Weights of a small audio captioner: encoder activation quick_gelu.
Rows from block 3 of the audio encoder of a small audio captioner, named by matrix and row number. Rows with one number belong to one neuron. Each number is 50 + 12 x the weight over its row's rms, rounded and kept within 0 to 99. All counts start at 0.
After each neuron's rows are labels from the 100 clips, of 14976, where the neuron reaches its highest value: "peak on" is the class under the peak. Only what is clearly more common there than usual is listed. The data: synthesized solo parts of chorales (CocoChorales). In brackets: how many of the 100.
# fc1: MLP up (encoder.blocks.3.mlp.fc1.weight, 768x256), inputs 172-255
# fc2: MLP down (encoder.blocks.3.mlp.fc2.weight, 256x768, transposed), outputs 172-255

fc1.337:32 59 35 57 58 57 60 70 49 41 62 60 32 51 39 43 58 51 37 41 38 51 49 51 26 39 46 48 54 33 59 35 41 35 35 35 53 65 65 64 50 43 50 39 29 34 23 35 59 41 32 54 41 48 49 52 32 46 50 60 62 52 66 49 43 58 39 47 49 50 54 31 67 55 50 61 63 52 54 65 54 49 42 17
fc2.337:51 54 47 57 53 48 51 79 58 72 33 44 47 52 48 43 80 54 50 37 53 46 52 50 29 79 62 49 58 81 59 44 47 46 37 40 45 23 38 45 68 37 47 45 35 63 38 61 48 51 67 55 36 45 42 42 50 53 52 45 39 41 31 49 46 37 28 52 31 47 55 64 57 31 55 56 26 40 55 45 68 71 77 44
peak on: G3 (43)

fc1.573:25 29 42 45 56 47 76 83 57 54 33 60 58 68 69 57 67 34 50 46 52 31 51 48 55 46 30 55 65 47 56 31 46 54 38 36 44 49 63 26 55 65 32 69 51 66 58 30 67 58 54 57 26 59 37 65 58 68 74 60 52 63 44 52 66 36 71 49 36 44 51 63 61 29 63 64 49 68 31 49 39 53 41 51
fc2.573:59 53 43 60 30 53 60 43 41 50 44 51 45 64 70 75 44 69 72 41 56 52 63 57 62 40 49 47 56 59 52 48 81 50 37 38 44 50 68 55 43 67 53 78 26 33 53 51 42 55 52 50 32 48 53 44 44 52 46 40 67 46 33 50 58 61 47 55 39 51 47 46 53 51 54 63 65 46 55 54 53 40 32 59
peak on: G3 (29)

fc1.583:62 45 37 41 52 59 36 50 63 39 44 47 19 51 53 71 28 63 55 64 48 40 51 44 45 53 49 81 60 61 27 16 62 48 53 22 52 39 58 49 46 51 43 55 70 58 44 40 53 43 60 50 34 40 44 48 54 48 58 49 53 54 50 63 47 38 54 48 42 50 63 63 52 35 46 55 75 68 34 53 60 50 60 49
fc2.583:53 48 23 33 51 62 50 61 63 31 51 64 40 49 49 63 56 45 28 64 57 65 44 44 51 42 58 53 59 40 46 43 59 45 33 64 44 41 51 45 37 38 31 48 67 40 52 54 38 52 62 54 66 51 54 52 75 47 37 51 50 58 49 46 63 68 33 45 57 67 57 50 57 59 59 18 60 48 65 50 44 53 55 44
peak on: B4 (80)

fc1.491:57 25 55 50 58 37 58 47 37 51 58 38 47 35 77 20 42 36 40 49 73 48 56 56 67 50 51 49 54 50 58 72 40 47 57 60 40 65 56 43 73 54 55 62 48 55 59 52 52 41 48 50 61 36 45 46 47 49 43 54 57 31 49 50 60 45 64 27 77 49 53 48 67 57 33 27 42 57 57 58 55 30 21 46
fc2.491:61 40 53 63 62 44 50 57 49 37 40 58 52 47 51 44 20 32 41 32 26 62 36 47 48 66 71 53 25 40 49 41 42 49 54 63 58 57 65 41 31 54 51 32 63 69 66 52 44 48 44 44 43 59 29 50 41 59 35 62 43 53 47 38 56 40 65 60 54 54 50 47 83 44 60 61 49 57 49 53 57 41 42 71
peak on: D3 (63)

fc1.92:60 60 31 81 70 37 65 45 48 48 28 70 32 61 79 53 60 50 31 50 60 48 62 61 46 62 60 61 58 46 33 36 49 38 41 49 35 58 57 42 51 53 47 32 31 54 64 35 42 41 45 43 49 59 45 42 53 56 79 32 48 48 52 43 30 48 29 56 46 55 52 62 57 77 43 20 52 39 39 55 41 48 51 53
fc2.92:58 54 68 49 32 55 58 52 39 62 41 56 51 60 55 46 53 64 58 60 53 66 28 31 56 30 51 67 62 59 75 36 56 32 36 75 52 23 50 43 48 51 51 47 29 43 50 31 33 56 46 32 53 49 25 53 34 43 45 38 39 63 38 62 41 66 43 56 62 55 58 64 49 44 52 26 36 38 51 54 64 37 52 43
peak on: C4 (45)

fc1.102:34 64 57 62 60 45 30 50 31 33 61 62 64 41 56 43 28 64 70 34 32 44 36 54 45 45 41 61 83 52 37 21 43 55 48 44 35 69 41 50 58 32 56 57 41 59 67 64 57 72 37 47 67 48 36 61 49 47 72 59 59 60 53 54 67 28 58 30 31 44 37 61 49 58 39 47 50 51 60 40 60 61 34 49
fc2.102:50 47 58 20 59 70 55 37 30 52 61 36 52 37 53 55 63 44 46 41 55 31 34 56 55 43 68 53 57 55 68 57 58 35 51 52 27 53 51 29 56 73 59 52 56 64 62 43 41 48 47 37 61 40 45 60 62 55 58 50 68 30 34 45 46 57 78 48 44 39 55 42 42 37 50 59 55 56 38 46 24 68 56 43
peak on: silence (82)

fc1.133:35 51 77 57 39 32 61 65 65 58 68 26 56 65 34 60 64 51 47 61 50 29 62 54 60 49 50 66 46 74 40 41 30 62 46 42 31 39 61 44 49 43 38 49 65 47 39 62 46 43 57 64 50 61 38 73 47 32 60 51 47 44 33 49 69 52 29 54 48 54 60 67 48 55 40 60 61 72 58 42 59 50 44 47
fc2.133:50 34 50 36 68 45 63 51 55 60 67 50 67 45 45 63 37 47 50 37 58 46 65 33 23 54 26 29 64 45 38 28 44 45 55 57 44 41 21 58 42 54 34 51 26 45 56 26 43 65 67 54 51 63 39 33 62 54 45 35 73 45 24 35 49 46 39 37 44 44 41 40 52 53 38 34 58 46 72 54 55 45 40 42
peak on: B4 (53)

fc1.572:61 57 46 57 46 56 62 65 80 65 60 37 33 44 52 34 45 44 34 43 51 59 69 38 45 67 52 51 69 42 53 44 58 45 36 47 42 22 52 55 51 53 42 42 25 41 28 54 58 58 69 32 42 44 79 24 44 45 54 44 47 52 47 39 53 39 53 48 50 65 51 48 53 56 38 48 33 61 45 68 38 51 25 46
fc2.572:40 56 54 61 62 74 57 48 51 51 52 60 48 50 49 52 49 42 11 03 53 67 55 37 58 59 55 45 32 43 47 60 44 51 42 52 55 34 74 37 39 42 55 50 40 63 51 55 61 48 54 59 64 44 55 44 46 36 47 42 63 53 65 55 58 50 65 28 72 59 45 53 59 45 65 27 47 53 37 63 29 54 57 56
peak on: silence (55); G#5 (33)

fc1.751:52 43 57 48 52 31 48 27 53 62 44 79 47 57 68 64 66 56 29 36 57 31 44 32 65 62 28 49 50 41 41 28 57 70 57 66 66 47 59 55 38 80 43 60 74 45 38 43 34 48 47 61 31 54 51 78 35 38 52 66 49 47 52 43 67 58 26 39 64 49 38 38 42 59 64 45 64 66 73 68 38 38 45 62
fc2.751:33 65 61 55 43 61 40 24 79 39 35 68 39 54 57 57 52 46 55 58 66 56 50 63 37 41 63 33 52 64 51 60 32 45 48 42 34 46 30 59 44 77 15 33 59 52 65 54 32 56 47 55 38 58 64 40 57 47 40 58 40 52 70 39 61 57 49 60 52 40 38 49 50 53 73 32 43 53 37 67 72 41 52 32
peak on: F5 (82)

fc1.445:55 47 40 59 15 43 60 57 63 50 32 61 20 59 38 39 58 38 45 43 41 58 47 64 46 64 43 61 41 55 62 56 50 51 44 63 59 51 41 47 38 29 39 32 50 57 39 66 55 47 51 61 74 26 69 45 43 64 56 70 31 56 52 46 50 53 48 60 45 62 25 41 67 61 37 43 50 25 41 57 50 37 67 49
fc2.445:58 39 44 47 39 47 49 42 48 38 61 54 55 60 53 50 39 53 55 65 48 52 73 40 61 37 35 47 42 25 46 24 58 35 49 53 59 54 43 49 36 48 48 45 68 25 51 66 68 53 52 42 38 44 45 27 52 34 49 51 46 53 75 38 44 54 45 73 74 33 48 67 39 56 69 19 33 54 55 43 29 58 72 68
peak on: F5 (52); C#5 (45)

fc1.13:45 54 79 49 65 41 41 62 28 60 63 42 62 59 48 69 34 74 61 51 50 56 41 48 54 41 38 58 33 49 57 46 53 42 65 50 52 43 34 41 37 62 43 54 49 43 53 46 60 33 52 45 59 43 49 59 38 48 63 45 45 38 46 37 47 51 58 49 42 63 40 49 53 74 46 63 70 52 48 58 30 74 74 55
fc2.13:64 45 42 37 59 61 56 49 37 64 52 40 58 33 64 45 51 62 43 49 48 65 52 47 69 33 59 51 68 46 44 38 59 67 43 48 49 42 48 39 54 58 44 62 47 52 39 34 43 33 59 56 55 54 48 51 52 56 37 43 40 55 65 62 53 37 46 35 24 58 43 57 55 58 44 48 61 46 54 58 47 35 36 53
peak on: B4 (72)

fc1.607:38 57 53 60 61 39 64 46 35 64 55 46 22 38 66 49 64 48 57 55 49 56 54 51 37 75 62 48 61 49 42 45 44 44 28 50 54 53 51 42 51 32 42 63 50 47 52 44 71 50 46 67 77 39 52 54 39 54 47 56 66 40 66 59 59 40 75 39 62 63 68 59 45 44 43 52 35 45 43 75 45 33 19 49
fc2.607:49 46 44 50 64 55 32 37 47 35 48 79 51 49 67 43 58 28 29 44 60 60 38 47 31 63 53 45 34 29 54 53 49 42 52 38 61 39 64 49 46 51 78 57 38 66 23 64 41 41 58 50 47 31 39 35 32 50 61 23 53 52 17 47 37 53 70 65 63 44 59 44 38 51 49 66 22 26 46 52 52 43 51 64
peak on: B4 (34)

fc1.113:40 44 37 62 42 77 39 32 59 78 45 55 55 60 38 62 41 67 41 24 44 46 52 43 40 66 48 46 62 44 57 50 47 42 52 69 63 62 54 64 42 33 46 50 61 57 66 47 57 60 61 68 58 43 56 44 67 44 44 49 52 35 48 33 31 33 53 59 47 45 58 72 73 44 31 50 42 32 56 45 43 43 37 33
fc2.113:40 47 73 61 50 45 63 53 56 55 44 56 33 20 65 55 33 44 43 41 56 34 54 55 26 61 69 50 40 39 14 69 56 69 40 63 38 43 64 51 52 70 41 41 46 36 29 34 26 52 53 41 56 49 68 43 24 51 66 44 65 60 51 36 52 52 49 53 44 47 49 59 76 41 45 68 37 35 51 59 57 46 51 54
peak on: D4 (26)

fc1.163:42 44 49 36 41 64 80 43 35 46 62 58 26 57 13 48 49 58 57 63 47 49 45 48 34 61 34 21 48 52 29 58 49 39 51 54 61 51 77 46 69 58 54 43 29 52 72 49 34 40 32 46 36 61 40 58 61 50 54 58 43 46 45 26 60 39 65 45 36 59 70 56 34 44 40 37 50 44 47 27 53 54 41 50
fc2.163:52 42 37 60 39 65 43 67 66 42 52 40 43 46 60 54 39 44 60 39 47 45 56 50 66 35 57 31 64 50 42 27 71 67 43 38 68 41 50 52 62 53 43 46 58 48 49 58 40 61 53 43 29 50 58 46 40 54 61 51 63 58 33 29 49 56 44 38 54 45 57 49 41 47 49 26 48 52 34 47 77 32 31 61
peak on: G3 (54); F4 (30)

fc1.5:50 41 46 59 48 29 35 43 50 59 47 41 26 51 25 60 55 73 40 52 47 60 41 48 57 40 39 43 32 60 55 46 48 46 62 31 50 50 45 46 69 49 41 63 34 36 41 71 64 45 38 47 20 42 52 47 41 59 52 46 60 53 47 14 81 38 82 58 57 46 48 40 46 51 41 57 57 60 58 54 51 53 55 48
fc2.5:65 29 39 33 58 31 40 45 57 43 50 40 64 46 54 71 57 66 38 56 71 42 61 29 47 62 51 50 57 43 47 61 39 60 57 43 56 63 51 32 53 49 62 47 55 45 31 52 18 62 35 57 72 62 45 66 43 55 29 57 44 62 52 49 60 62 20 46 49 59 50 57 53 32 63 66 46 47 43 48 61 66 31 62
peak on: G3 (68)

fc1.650:68 48 53 45 57 49 50 65 60 47 53 52 57 41 74 56 63 34 37 58 55 66 34 41 64 78 37 63 39 66 55 40 56 53 47 48 73 28 39 54 57 69 65 35 68 64 20 54 44 33 39 34 42 58 31 47 54 34 65 48 47 34 60 66 61 62 57 17 54 67 57 44 36 37 62 38 35 47 46 38 46 65 45 48
fc2.650:64 42 28 49 55 46 63 58 35 47 48 74 43 53 40 46 45 30 36 62 55 67 44 44 72 51 52 69 47 56 62 29 38 49 56 48 36 43 50 33 65 50 50 41 44 49 38 43 30 56 57 35 35 42 48 67 47 69 50 72 57 56 46 63 48 70 46 39 44 48 62 61 66 31 61 52 47 63 34 54 37 58 39 54
peak on: D3 (99)

fc1.557:35 46 67 51 55 51 55 46 41 52 49 24 18 61 45 41 43 53 43 35 26 44 57 61 52 50 40 51 69 63 61 40 45 26 26 68 38 61 27 42 32 44 26 64 39 57 44 46 33 57 42 56 56 45 88 68 59 65 70 50 59 43 33 43 62 27 39 52 41 58 52 43 39 35 57 51 51 32 63 43 53 49 35 65
fc2.557:46 67 54 66 56 47 57 57 43 41 63 40 48 50 60 37 52 42 62 41 38 36 60 33 55 58 43 64 79 45 54 31 60 69 66 66 46 56 36 41 61 20 41 49 57 69 61 53 19 36 30 61 55 33 24 55 42 69 53 56 36 47 51 56 39 57 22 31 59 65 58 43 65 41 81 60 39 57 43 74 44 35 52 39
peak on: silence (89)

fc1.683:38 43 84 47 35 53 69 57 50 68 42 36 49 38 55 50 39 67 51 62 61 49 64 48 58 53 40 52 57 59 56 33 67 48 38 70 51 59 56 54 32 44 46 52 64 62 54 16 40 58 69 56 56 45 31 31 52 58 33 36 58 37 57 52 50 54 43 62 47 61 49 35 61 48 26 51 42 76 59 42 67 68 54 63
fc2.683:38 53 56 43 67 75 45 63 61 42 50 62 57 49 55 52 40 39 45 41 44 56 53 50 54 58 66 01 33 68 46 41 55 47 60 52 55 54 40 34 42 53 42 36 47 58 71 68 44 49 56 53 42 31 56 57 45 76 61 42 36 54 55 38 51 47 49 37 33 58 69 24 36 44 50 38 58 59 54 28 62 41 47 45
peak on: G4 (32)

fc1.715:42 47 61 62 52 32 47 34 60 33 38 50 57 36 64 56 62 55 50 55 38 34 81 40 65 56 39 34 62 31 46 58 36 58 34 50 59 39 34 51 57 09 54 71 65 64 53 66 70 35 47 44 46 28 50 61 59 47 47 70 56 37 30 49 60 56 34 55 65 49 69 35 57 58 32 59 58 62 50 67 44 51 54 33
fc2.715:43 57 52 48 56 67 34 72 51 46 69 44 73 63 49 36 41 35 54 44 49 51 53 58 56 46 44 34 49 59 26 62 34 46 54 56 65 39 43 57 32 55 40 66 59 61 48 59 64 59 39 26 51 37 59 34 43 58 39 37 31 61 73 49 34 42 52 42 58 31 38 51 25 50 48 35 50 42 42 61 36 42 48 60
peak on: F5 (25)

fc1.39:68 52 55 47 48 62 39 48 59 36 64 63 76 39 56 43 64 75 49 59 27 50 60 54 52 42 40 45 62 32 49 37 52 55 56 39 54 52 60 56 51 29 68 59 54 69 63 56 61 47 42 37 37 46 34 55 45 60 71 56 44 43 61 62 45 71 54 58 33 45 37 52 58 69 48 44 62 62 49 63 78 79 21 55
fc2.39:80 64 37 60 49 59 59 33 61 25 46 56 60 62 66 50 40 35 27 53 53 22 59 36 47 31 51 67 37 28 68 28 58 52 27 40 41 64 43 56 43 37 29 68 28 47 28 32 61 58 34 42 41 51 43 39 30 45 61 38 55 47 54 60 64 44 28 78 62 43 36 47 77 37 52 42 54 37 48 60 36 49 51 59
peak on: C4 (58)

fc1.308:37 44 60 32 53 38 40 61 30 53 54 61 54 58 55 36 55 74 54 50 50 40 55 43 28 69 51 50 58 43 52 45 56 62 62 34 34 62 28 68 46 37 41 71 65 53 65 42 68 44 57 38 53 66 31 46 50 31 55 52 48 66 55 28 61 54 32 45 62 54 51 48 48 58 25 40 40 55 60 43 55 62 43 30
fc2.308:43 70 54 33 80 62 71 65 68 41 53 56 39 72 62 53 66 56 60 48 65 51 35 56 65 61 48 46 57 76 47 58 43 64 46 54 59 55 40 62 49 57 49 38 50 52 57 45 58 74 55 33 50 43 65 64 44 47 50 48 52 45 45 52 57 29 54 46 49 70 52 40 33 55 46 66 47 49 66 43 58 41 30 51
peak on: C4 (27)

fc1.579:43 49 53 36 18 42 60 33 51 30 47 57 43 61 31 48 59 44 43 80 58 44 47 21 24 48 72 57 51 52 35 43 43 43 40 73 25 55 38 40 53 41 62 39 61 50 57 22 71 63 46 72 49 55 48 47 51 53 58 53 50 37 38 63 54 40 49 53 55 44 52 46 59 65 60 31 22 45 69 48 57 59 52 59
fc2.579:31 30 60 58 41 29 41 25 59 37 66 47 50 48 51 45 49 39 52 55 64 44 75 45 52 37 43 50 41 66 59 40 42 50 50 45 62 49 47 56 45 50 62 19 53 66 34 52 47 49 46 37 51 53 53 33 56 41 63 45 60 46 46 48 28 73 29 42 58 72 39 39 59 32 36 43 32 42 35 46 24 61 57 38
peak on: G3 (36)

fc1.718:48 47 41 48 65 41 49 46 43 38 45 60 54 42 68 44 39 53 35 43 60 61 30 44 43 43 49 39 19 63 34 39 53 61 71 59 56 54 65 62 60 38 35 63 47 44 68 57 56 33 34 78 35 41 68 26 51 69 65 46 45 51 39 31 36 71 56 50 36 64 55 59 63 74 32 56 57 35 49 45 51 39 48 38
fc2.718:44 52 30 39 28 45 37 26 63 46 68 42 63 35 59 28 52 64 76 65 50 72 45 57 49 56 54 36 45 48 86 64 57 60 43 50 63 52 54 39 47 70 40 59 32 58 61 52 40 45 61 40 61 49 71 45 36 31 47 50 31 34 36 51 52 27 44 46 42 68 34 58 39 53 44 51 60 73 62 51 42 39 56 34
peak on: C4 (45); C5 (28)

fc1.725:45 34 58 57 65 31 49 65 59 42 66 42 49 80 51 24 70 45 45 53 53 37 49 38 50 40 53 57 51 52 71 27 56 32 70 58 46 36 63 48 36 70 53 51 43 49 45 55 60 44 30 48 59 41 50 51 33 51 62 41 80 58 32 34 79 51 60 57 62 41 40 59 60 55 44 34 70 77 47 29 29 36 42 41
fc2.725:49 42 36 60 51 53 56 66 54 37 49 23 51 52 61 35 44 51 35 44 51 45 57 45 31 72 56 48 38 42 38 55 31 63 29 46 59 68 34 34 58 38 50 63 36 51 41 37 56 52 56 56 62 50 47 50 57 46 42 28 59 56 42 38 42 42 60 50 43 44 47 53 44 33 45 48 52 41 58 60 17 59 81 44
peak on: C4 (48)

fc1.125:28 50 45 50 56 43 71 50 69 63 49 55 43 58 53 36 60 66 63 32 49 46 72 40 35 63 35 50 39 58 66 63 51 63 57 38 49 41 36 60 40 59 39 38 69 69 65 36 68 55 34 59 31 41 75 69 62 38 49 52 46 47 64 59 64 25 38 37 40 41 49 62 78 27 44 62 52 40 50 64 58 61 50 61
fc2.125:49 34 38 41 53 53 52 67 38 52 57 39 82 37 54 54 63 49 45 69 35 49 45 53 64 43 62 66 48 52 32 70 34 60 53 67 59 63 36 59 49 58 56 85 46 59 46 63 49 51 60 46 53 58 53 57 41 37 48 59 45 41 43 50 37 64 58 54 59 49 49 38 62 42 48 30 57 73 56 73 38 44 41 64
peak on: B4 (33)

fc1.605:54 70 68 64 60 43 45 40 53 43 54 38 73 76 52 41 43 61 42 57 33 43 63 47 63 56 52 62 48 48 54 45 43 42 30 62 44 24 42 33 49 50 49 39 66 58 31 63 56 41 45 75 41 72 55 29 49 58 62 41 44 40 41 33 45 39 87 41 44 45 52 29 39 65 39 57 28 47 47 22 74 68 57 60
fc2.605:55 61 48 56 52 58 64 53 62 28 38 33 53 59 75 46 40 45 56 50 39 48 59 49 43 65 46 61 60 44 52 55 38 43 53 47 50 48 38 39 48 82 76 43 29 36 50 55 53 37 53 61 67 41 48 38 40 60 35 58 57 49 58 43 37 58 56 45 44 14 39 54 43 49 60 41 45 33 46 51 37 50 43 44
peak on: silence (60)

fc1.118:71 45 63 69 58 44 48 55 49 44 73 34 54 48 65 58 59 37 46 35 47 47 45 48 47 61 60 28 41 27 57 52 71 48 81 35 25 64 31 47 46 61 43 48 45 44 62 43 52 44 48 53 47 66 57 45 57 33 38 38 48 37 55 75 47 57 34 44 53 44 40 74 38 46 55 68 62 43 44 42 49 60 29 53
fc2.118:71 57 26 49 48 53 61 65 30 65 43 28 37 47 58 60 47 75 46 65 76 55 59 54 73 37 30 54 60 52 70 39 48 44 53 42 50 69 62 65 61 35 67 69 30 55 44 46 51 56 60 37 63 42 53 43 58 44 43 51 49 54 66 40 50 36 58 51 63 48 50 54 70 64 27 52 62 49 64 22 60 52 44 64
peak on: G4 (40); G#4 (25)

fc1.74:56 60 51 29 43 45 44 48 55 48 54 49 60 50 64 68 57 81 57 62 36 40 46 32 56 56 62 42 35 47 58 54 69 43 55 36 40 30 19 60 70 40 53 75 44 29 31 55 38 50 54 30 47 60 51 52 38 49 66 38 57 56 71 38 41 45 57 46 54 35 41 58 17 46 40 45 57 55 53 76 32 42 60 43
fc2.74:51 53 21 56 31 42 48 36 66 53 59 72 41 35 55 38 47 36 43 59 45 50 42 56 51 55 27 50 38 36 56 55 54 45 64 42 62 45 51 55 55 48 45 38 64 53 60 65 62 38 61 45 47 33 46 47 60 60 46 20 47 57 40 65 44 39 48 52 38 79 45 61 57 51 31 65 48 53 64 62 47 59 58 36
peak on: G4 (96)

fc1.439:60 52 67 54 33 49 48 22 32 50 24 44 36 43 36 45 70 63 50 54 50 53 64 49 25 67 55 63 41 50 47 43 38 68 38 47 62 56 47 50 42 50 51 50 61 24 58 56 60 46 33 42 37 63 38 64 68 50 48 63 39 77 77 57 52 52 50 51 33 63 48 49 60 46 37 26 58 49 30 68 50 41 32 36
fc2.439:56 50 37 72 36 55 45 28 53 42 41 41 51 53 53 33 41 61 44 54 42 32 72 50 50 50 15 37 50 68 36 38 48 51 34 64 30 35 37 70 67 20 59 47 35 56 69 88 41 50 73 29 52 57 64 38 37 85 39 51 46 40 64 31 38 55 42 50 72 38 44 58 28 55 51 65 47 60 56 18 44 50 39 48
peak on: D4 (57)

fc1.693:51 32 72 28 71 54 68 54 43 58 56 33 36 35 62 48 50 74 37 61 46 56 66 37 37 49 66 45 58 53 43 42 44 62 25 69 75 35 55 39 53 31 59 42 29 42 58 61 48 62 54 20 45 45 72 36 48 58 59 50 58 44 64 36 51 58 29 49 48 58 46 50 54 63 61 72 68 38 50 70 44 46 55 68
fc2.693:41 39 53 43 76 60 42 48 69 57 51 47 43 49 32 46 55 63 47 51 42 48 48 39 43 30 36 35 54 63 53 44 53 38 29 73 42 43 57 56 37 45 54 61 37 39 24 42 51 51 47 56 52 53 47 35 50 28 50 32 53 62 44 69 33 49 45 45 41 31 36 50 45 55 67 70 64 33 44 50 37 59 35 64
peak on: G3 (25)

fc1.443:41 53 51 45 43 55 70 26 79 48 61 31 45 45 41 50 64 43 36 81 35 28 74 48 53 65 46 31 39 17 46 44 63 46 55 40 39 49 49 47 59 60 55 51 43 37 61 32 62 52 66 56 53 43 64 44 44 49 36 49 55 61 12 39 48 30 55 29 46 43 61 52 66 37 31 63 40 47 37 50 64 93 45 34
fc2.443:66 58 58 48 53 79 42 65 47 42 48 50 47 49 51 30 47 51 53 45 44 49 53 56 43 40 49 40 28 55 41 60 47 49 49 25 62 58 38 43 55 42 44 36 59 60 45 63 59 65 48 48 54 41 55 32 88 59 42 46 32 56 37 73 67 49 39 49 53 52 67 30 39 46 38 65 50 45 57 47 39 33 38 48
peak on: G4 (35)

fc1.643:34 58 80 52 33 56 52 39 51 60 70 58 36 54 68 49 45 63 40 51 35 55 74 56 57 44 62 54 33 59 41 60 41 61 41 59 67 41 49 39 68 37 46 58 49 49 27 49 69 53 49 53 50 39 65 23 59 48 44 48 44 39 51 48 52 57 48 48 57 47 54 60 59 45 45 46 54 44 56 33 38 66 50 62
fc2.643:30 41 55 29 61 57 62 31 70 60 46 41 42 77 56 46 78 46 47 42 45 41 55 47 47 66 57 47 54 59 61 42 37 35 44 64 44 62 33 32 45 68 43 64 44 37 64 61 42 55 54 54 27 51 34 54 32 52 55 56 47 52 45 58 60 60 39 62 54 41 55 46 58 30 36 39 59 48 39 75 55 49 32 55
peak on: B4 (88)

fc1.264:47 41 44 48 38 51 47 42 50 65 56 59 23 48 47 79 45 78 36 74 45 54 42 48 51 60 35 55 51 50 34 37 43 49 59 74 47 53 56 59 46 50 52 64 36 53 36 53 50 48 24 63 44 49 37 61 59 46 45 55 56 61 49 55 27 65 50 38 32 37 56 48 44 70 44 55 45 46 21 52 45 47 26 66
fc2.264:69 57 66 51 51 43 51 33 56 54 64 60 47 73 51 36 60 32 34 40 31 65 57 61 66 27 72 49 64 37 56 67 52 63 47 53 73 53 61 69 48 64 46 58 62 71 63 54 37 58 44 25 40 55 56 30 65 51 59 46 21 26 51 56 53 64 70 35 45 55 46 56 53 54 55 37 43 56 45 65 54 37 56 56
peak on: C4 (36)

fc1.239:60 57 36 50 41 44 45 48 42 36 71 46 35 74 68 67 60 23 34 45 62 38 47 47 75 51 70 60 52 35 47 58 52 58 47 47 32 59 64 49 64 45 47 77 28 55 44 56 64 64 58 48 37 57 51 54 38 63 62 44 52 47 52 46 56 29 55 49 72 62 37 40 42 76 30 45 60 67 57 63 54 46 37 45
fc2.239:66 42 67 64 48 65 57 42 40 52 46 27 27 65 66 35 51 48 51 42 41 35 43 50 46 65 51 27 59 76 48 49 39 71 67 54 50 34 63 43 57 67 52 60 63 62 57 82 33 30 51 52 61 59 29 15 54 32 34 73 53 43 49 43 51 52 46 31 21 60 55 33 27 45 55 57 39 56 69 27 52 69 46 54
peak on: G3 (55); C4 (27)

fc1.10:48 51 49 35 52 49 49 49 46 63 38 50 26 37 61 67 36 65 37 71 43 48 50 40 72 55 63 45 38 59 40 28 43 48 58 43 43 66 56 40 53 55 38 92 47 32 52 58 49 53 43 58 51 39 58 49 43 70 46 59 34 50 45 46 57 27 71 66 58 41 44 47 63 42 44 58 69 45 33 40 35 41 56 59
fc2.10:55 63 61 61 50 58 56 60 44 52 38 61 27 44 36 33 29 54 42 47 60 54 41 67 48 35 58 37 42 45 46 37 54 57 60 32 64 33 46 29 30 49 70 52 60 47 64 70 57 43 60 31 58 50 51 46 61 38 34 60 71 84 49 47 63 52 60 46 76 53 57 54 37 49 44 41 49 30 46 64 46 56 72 65
peak on: C4 (45)

fc1.636:49 58 59 60 31 72 66 54 51 55 47 54 38 42 38 61 60 23 41 48 25 40 40 51 75 39 58 40 40 51 37 30 55 40 64 38 34 66 41 47 56 61 52 51 63 59 44 53 57 51 50 36 52 55 68 68 48 36 27 44 46 36 36 70 50 40 55 45 42 73 18 56 60 82 34 51 60 33 66 54 46 51 49 44
fc2.636:48 55 50 42 30 43 53 57 30 66 54 37 56 36 32 56 54 61 61 46 49 46 56 56 55 54 41 49 58 46 46 33 56 45 43 52 29 56 72 55 54 56 45 61 68 53 54 55 56 52 63 36 28 54 41 56 61 44 54 51 41 56 63 53 67 34 40 48 38 58 51 15 64 43 47 20 40 56 75 65 69 61 49 66
peak on: B4 (27)

fc1.216:60 42 55 59 61 36 35 52 46 58 71 56 63 63 79 49 47 50 42 46 42 67 27 62 39 57 53 42 50 68 51 19 53 51 39 46 65 46 53 23 52 48 47 29 41 41 59 42 30 41 64 56 61 49 51 78 42 46 25 40 45 33 53 62 71 42 26 51 39 34 44 54 47 31 51 61 36 46 38 54 48 56 53 52
fc2.216:59 73 71 58 76 65 45 56 69 59 65 60 43 50 57 46 24 47 59 58 43 50 50 52 74 69 54 26 43 61 41 43 60 44 49 46 51 54 41 57 57 64 63 44 41 55 52 38 51 69 54 32 43 53 44 58 47 58 48 51 38 71 73 45 46 34 62 45 26 56 35 55 63 48 48 48 59 72 73 60 63 61 40 59
peak on: G4 (63); C5 (30)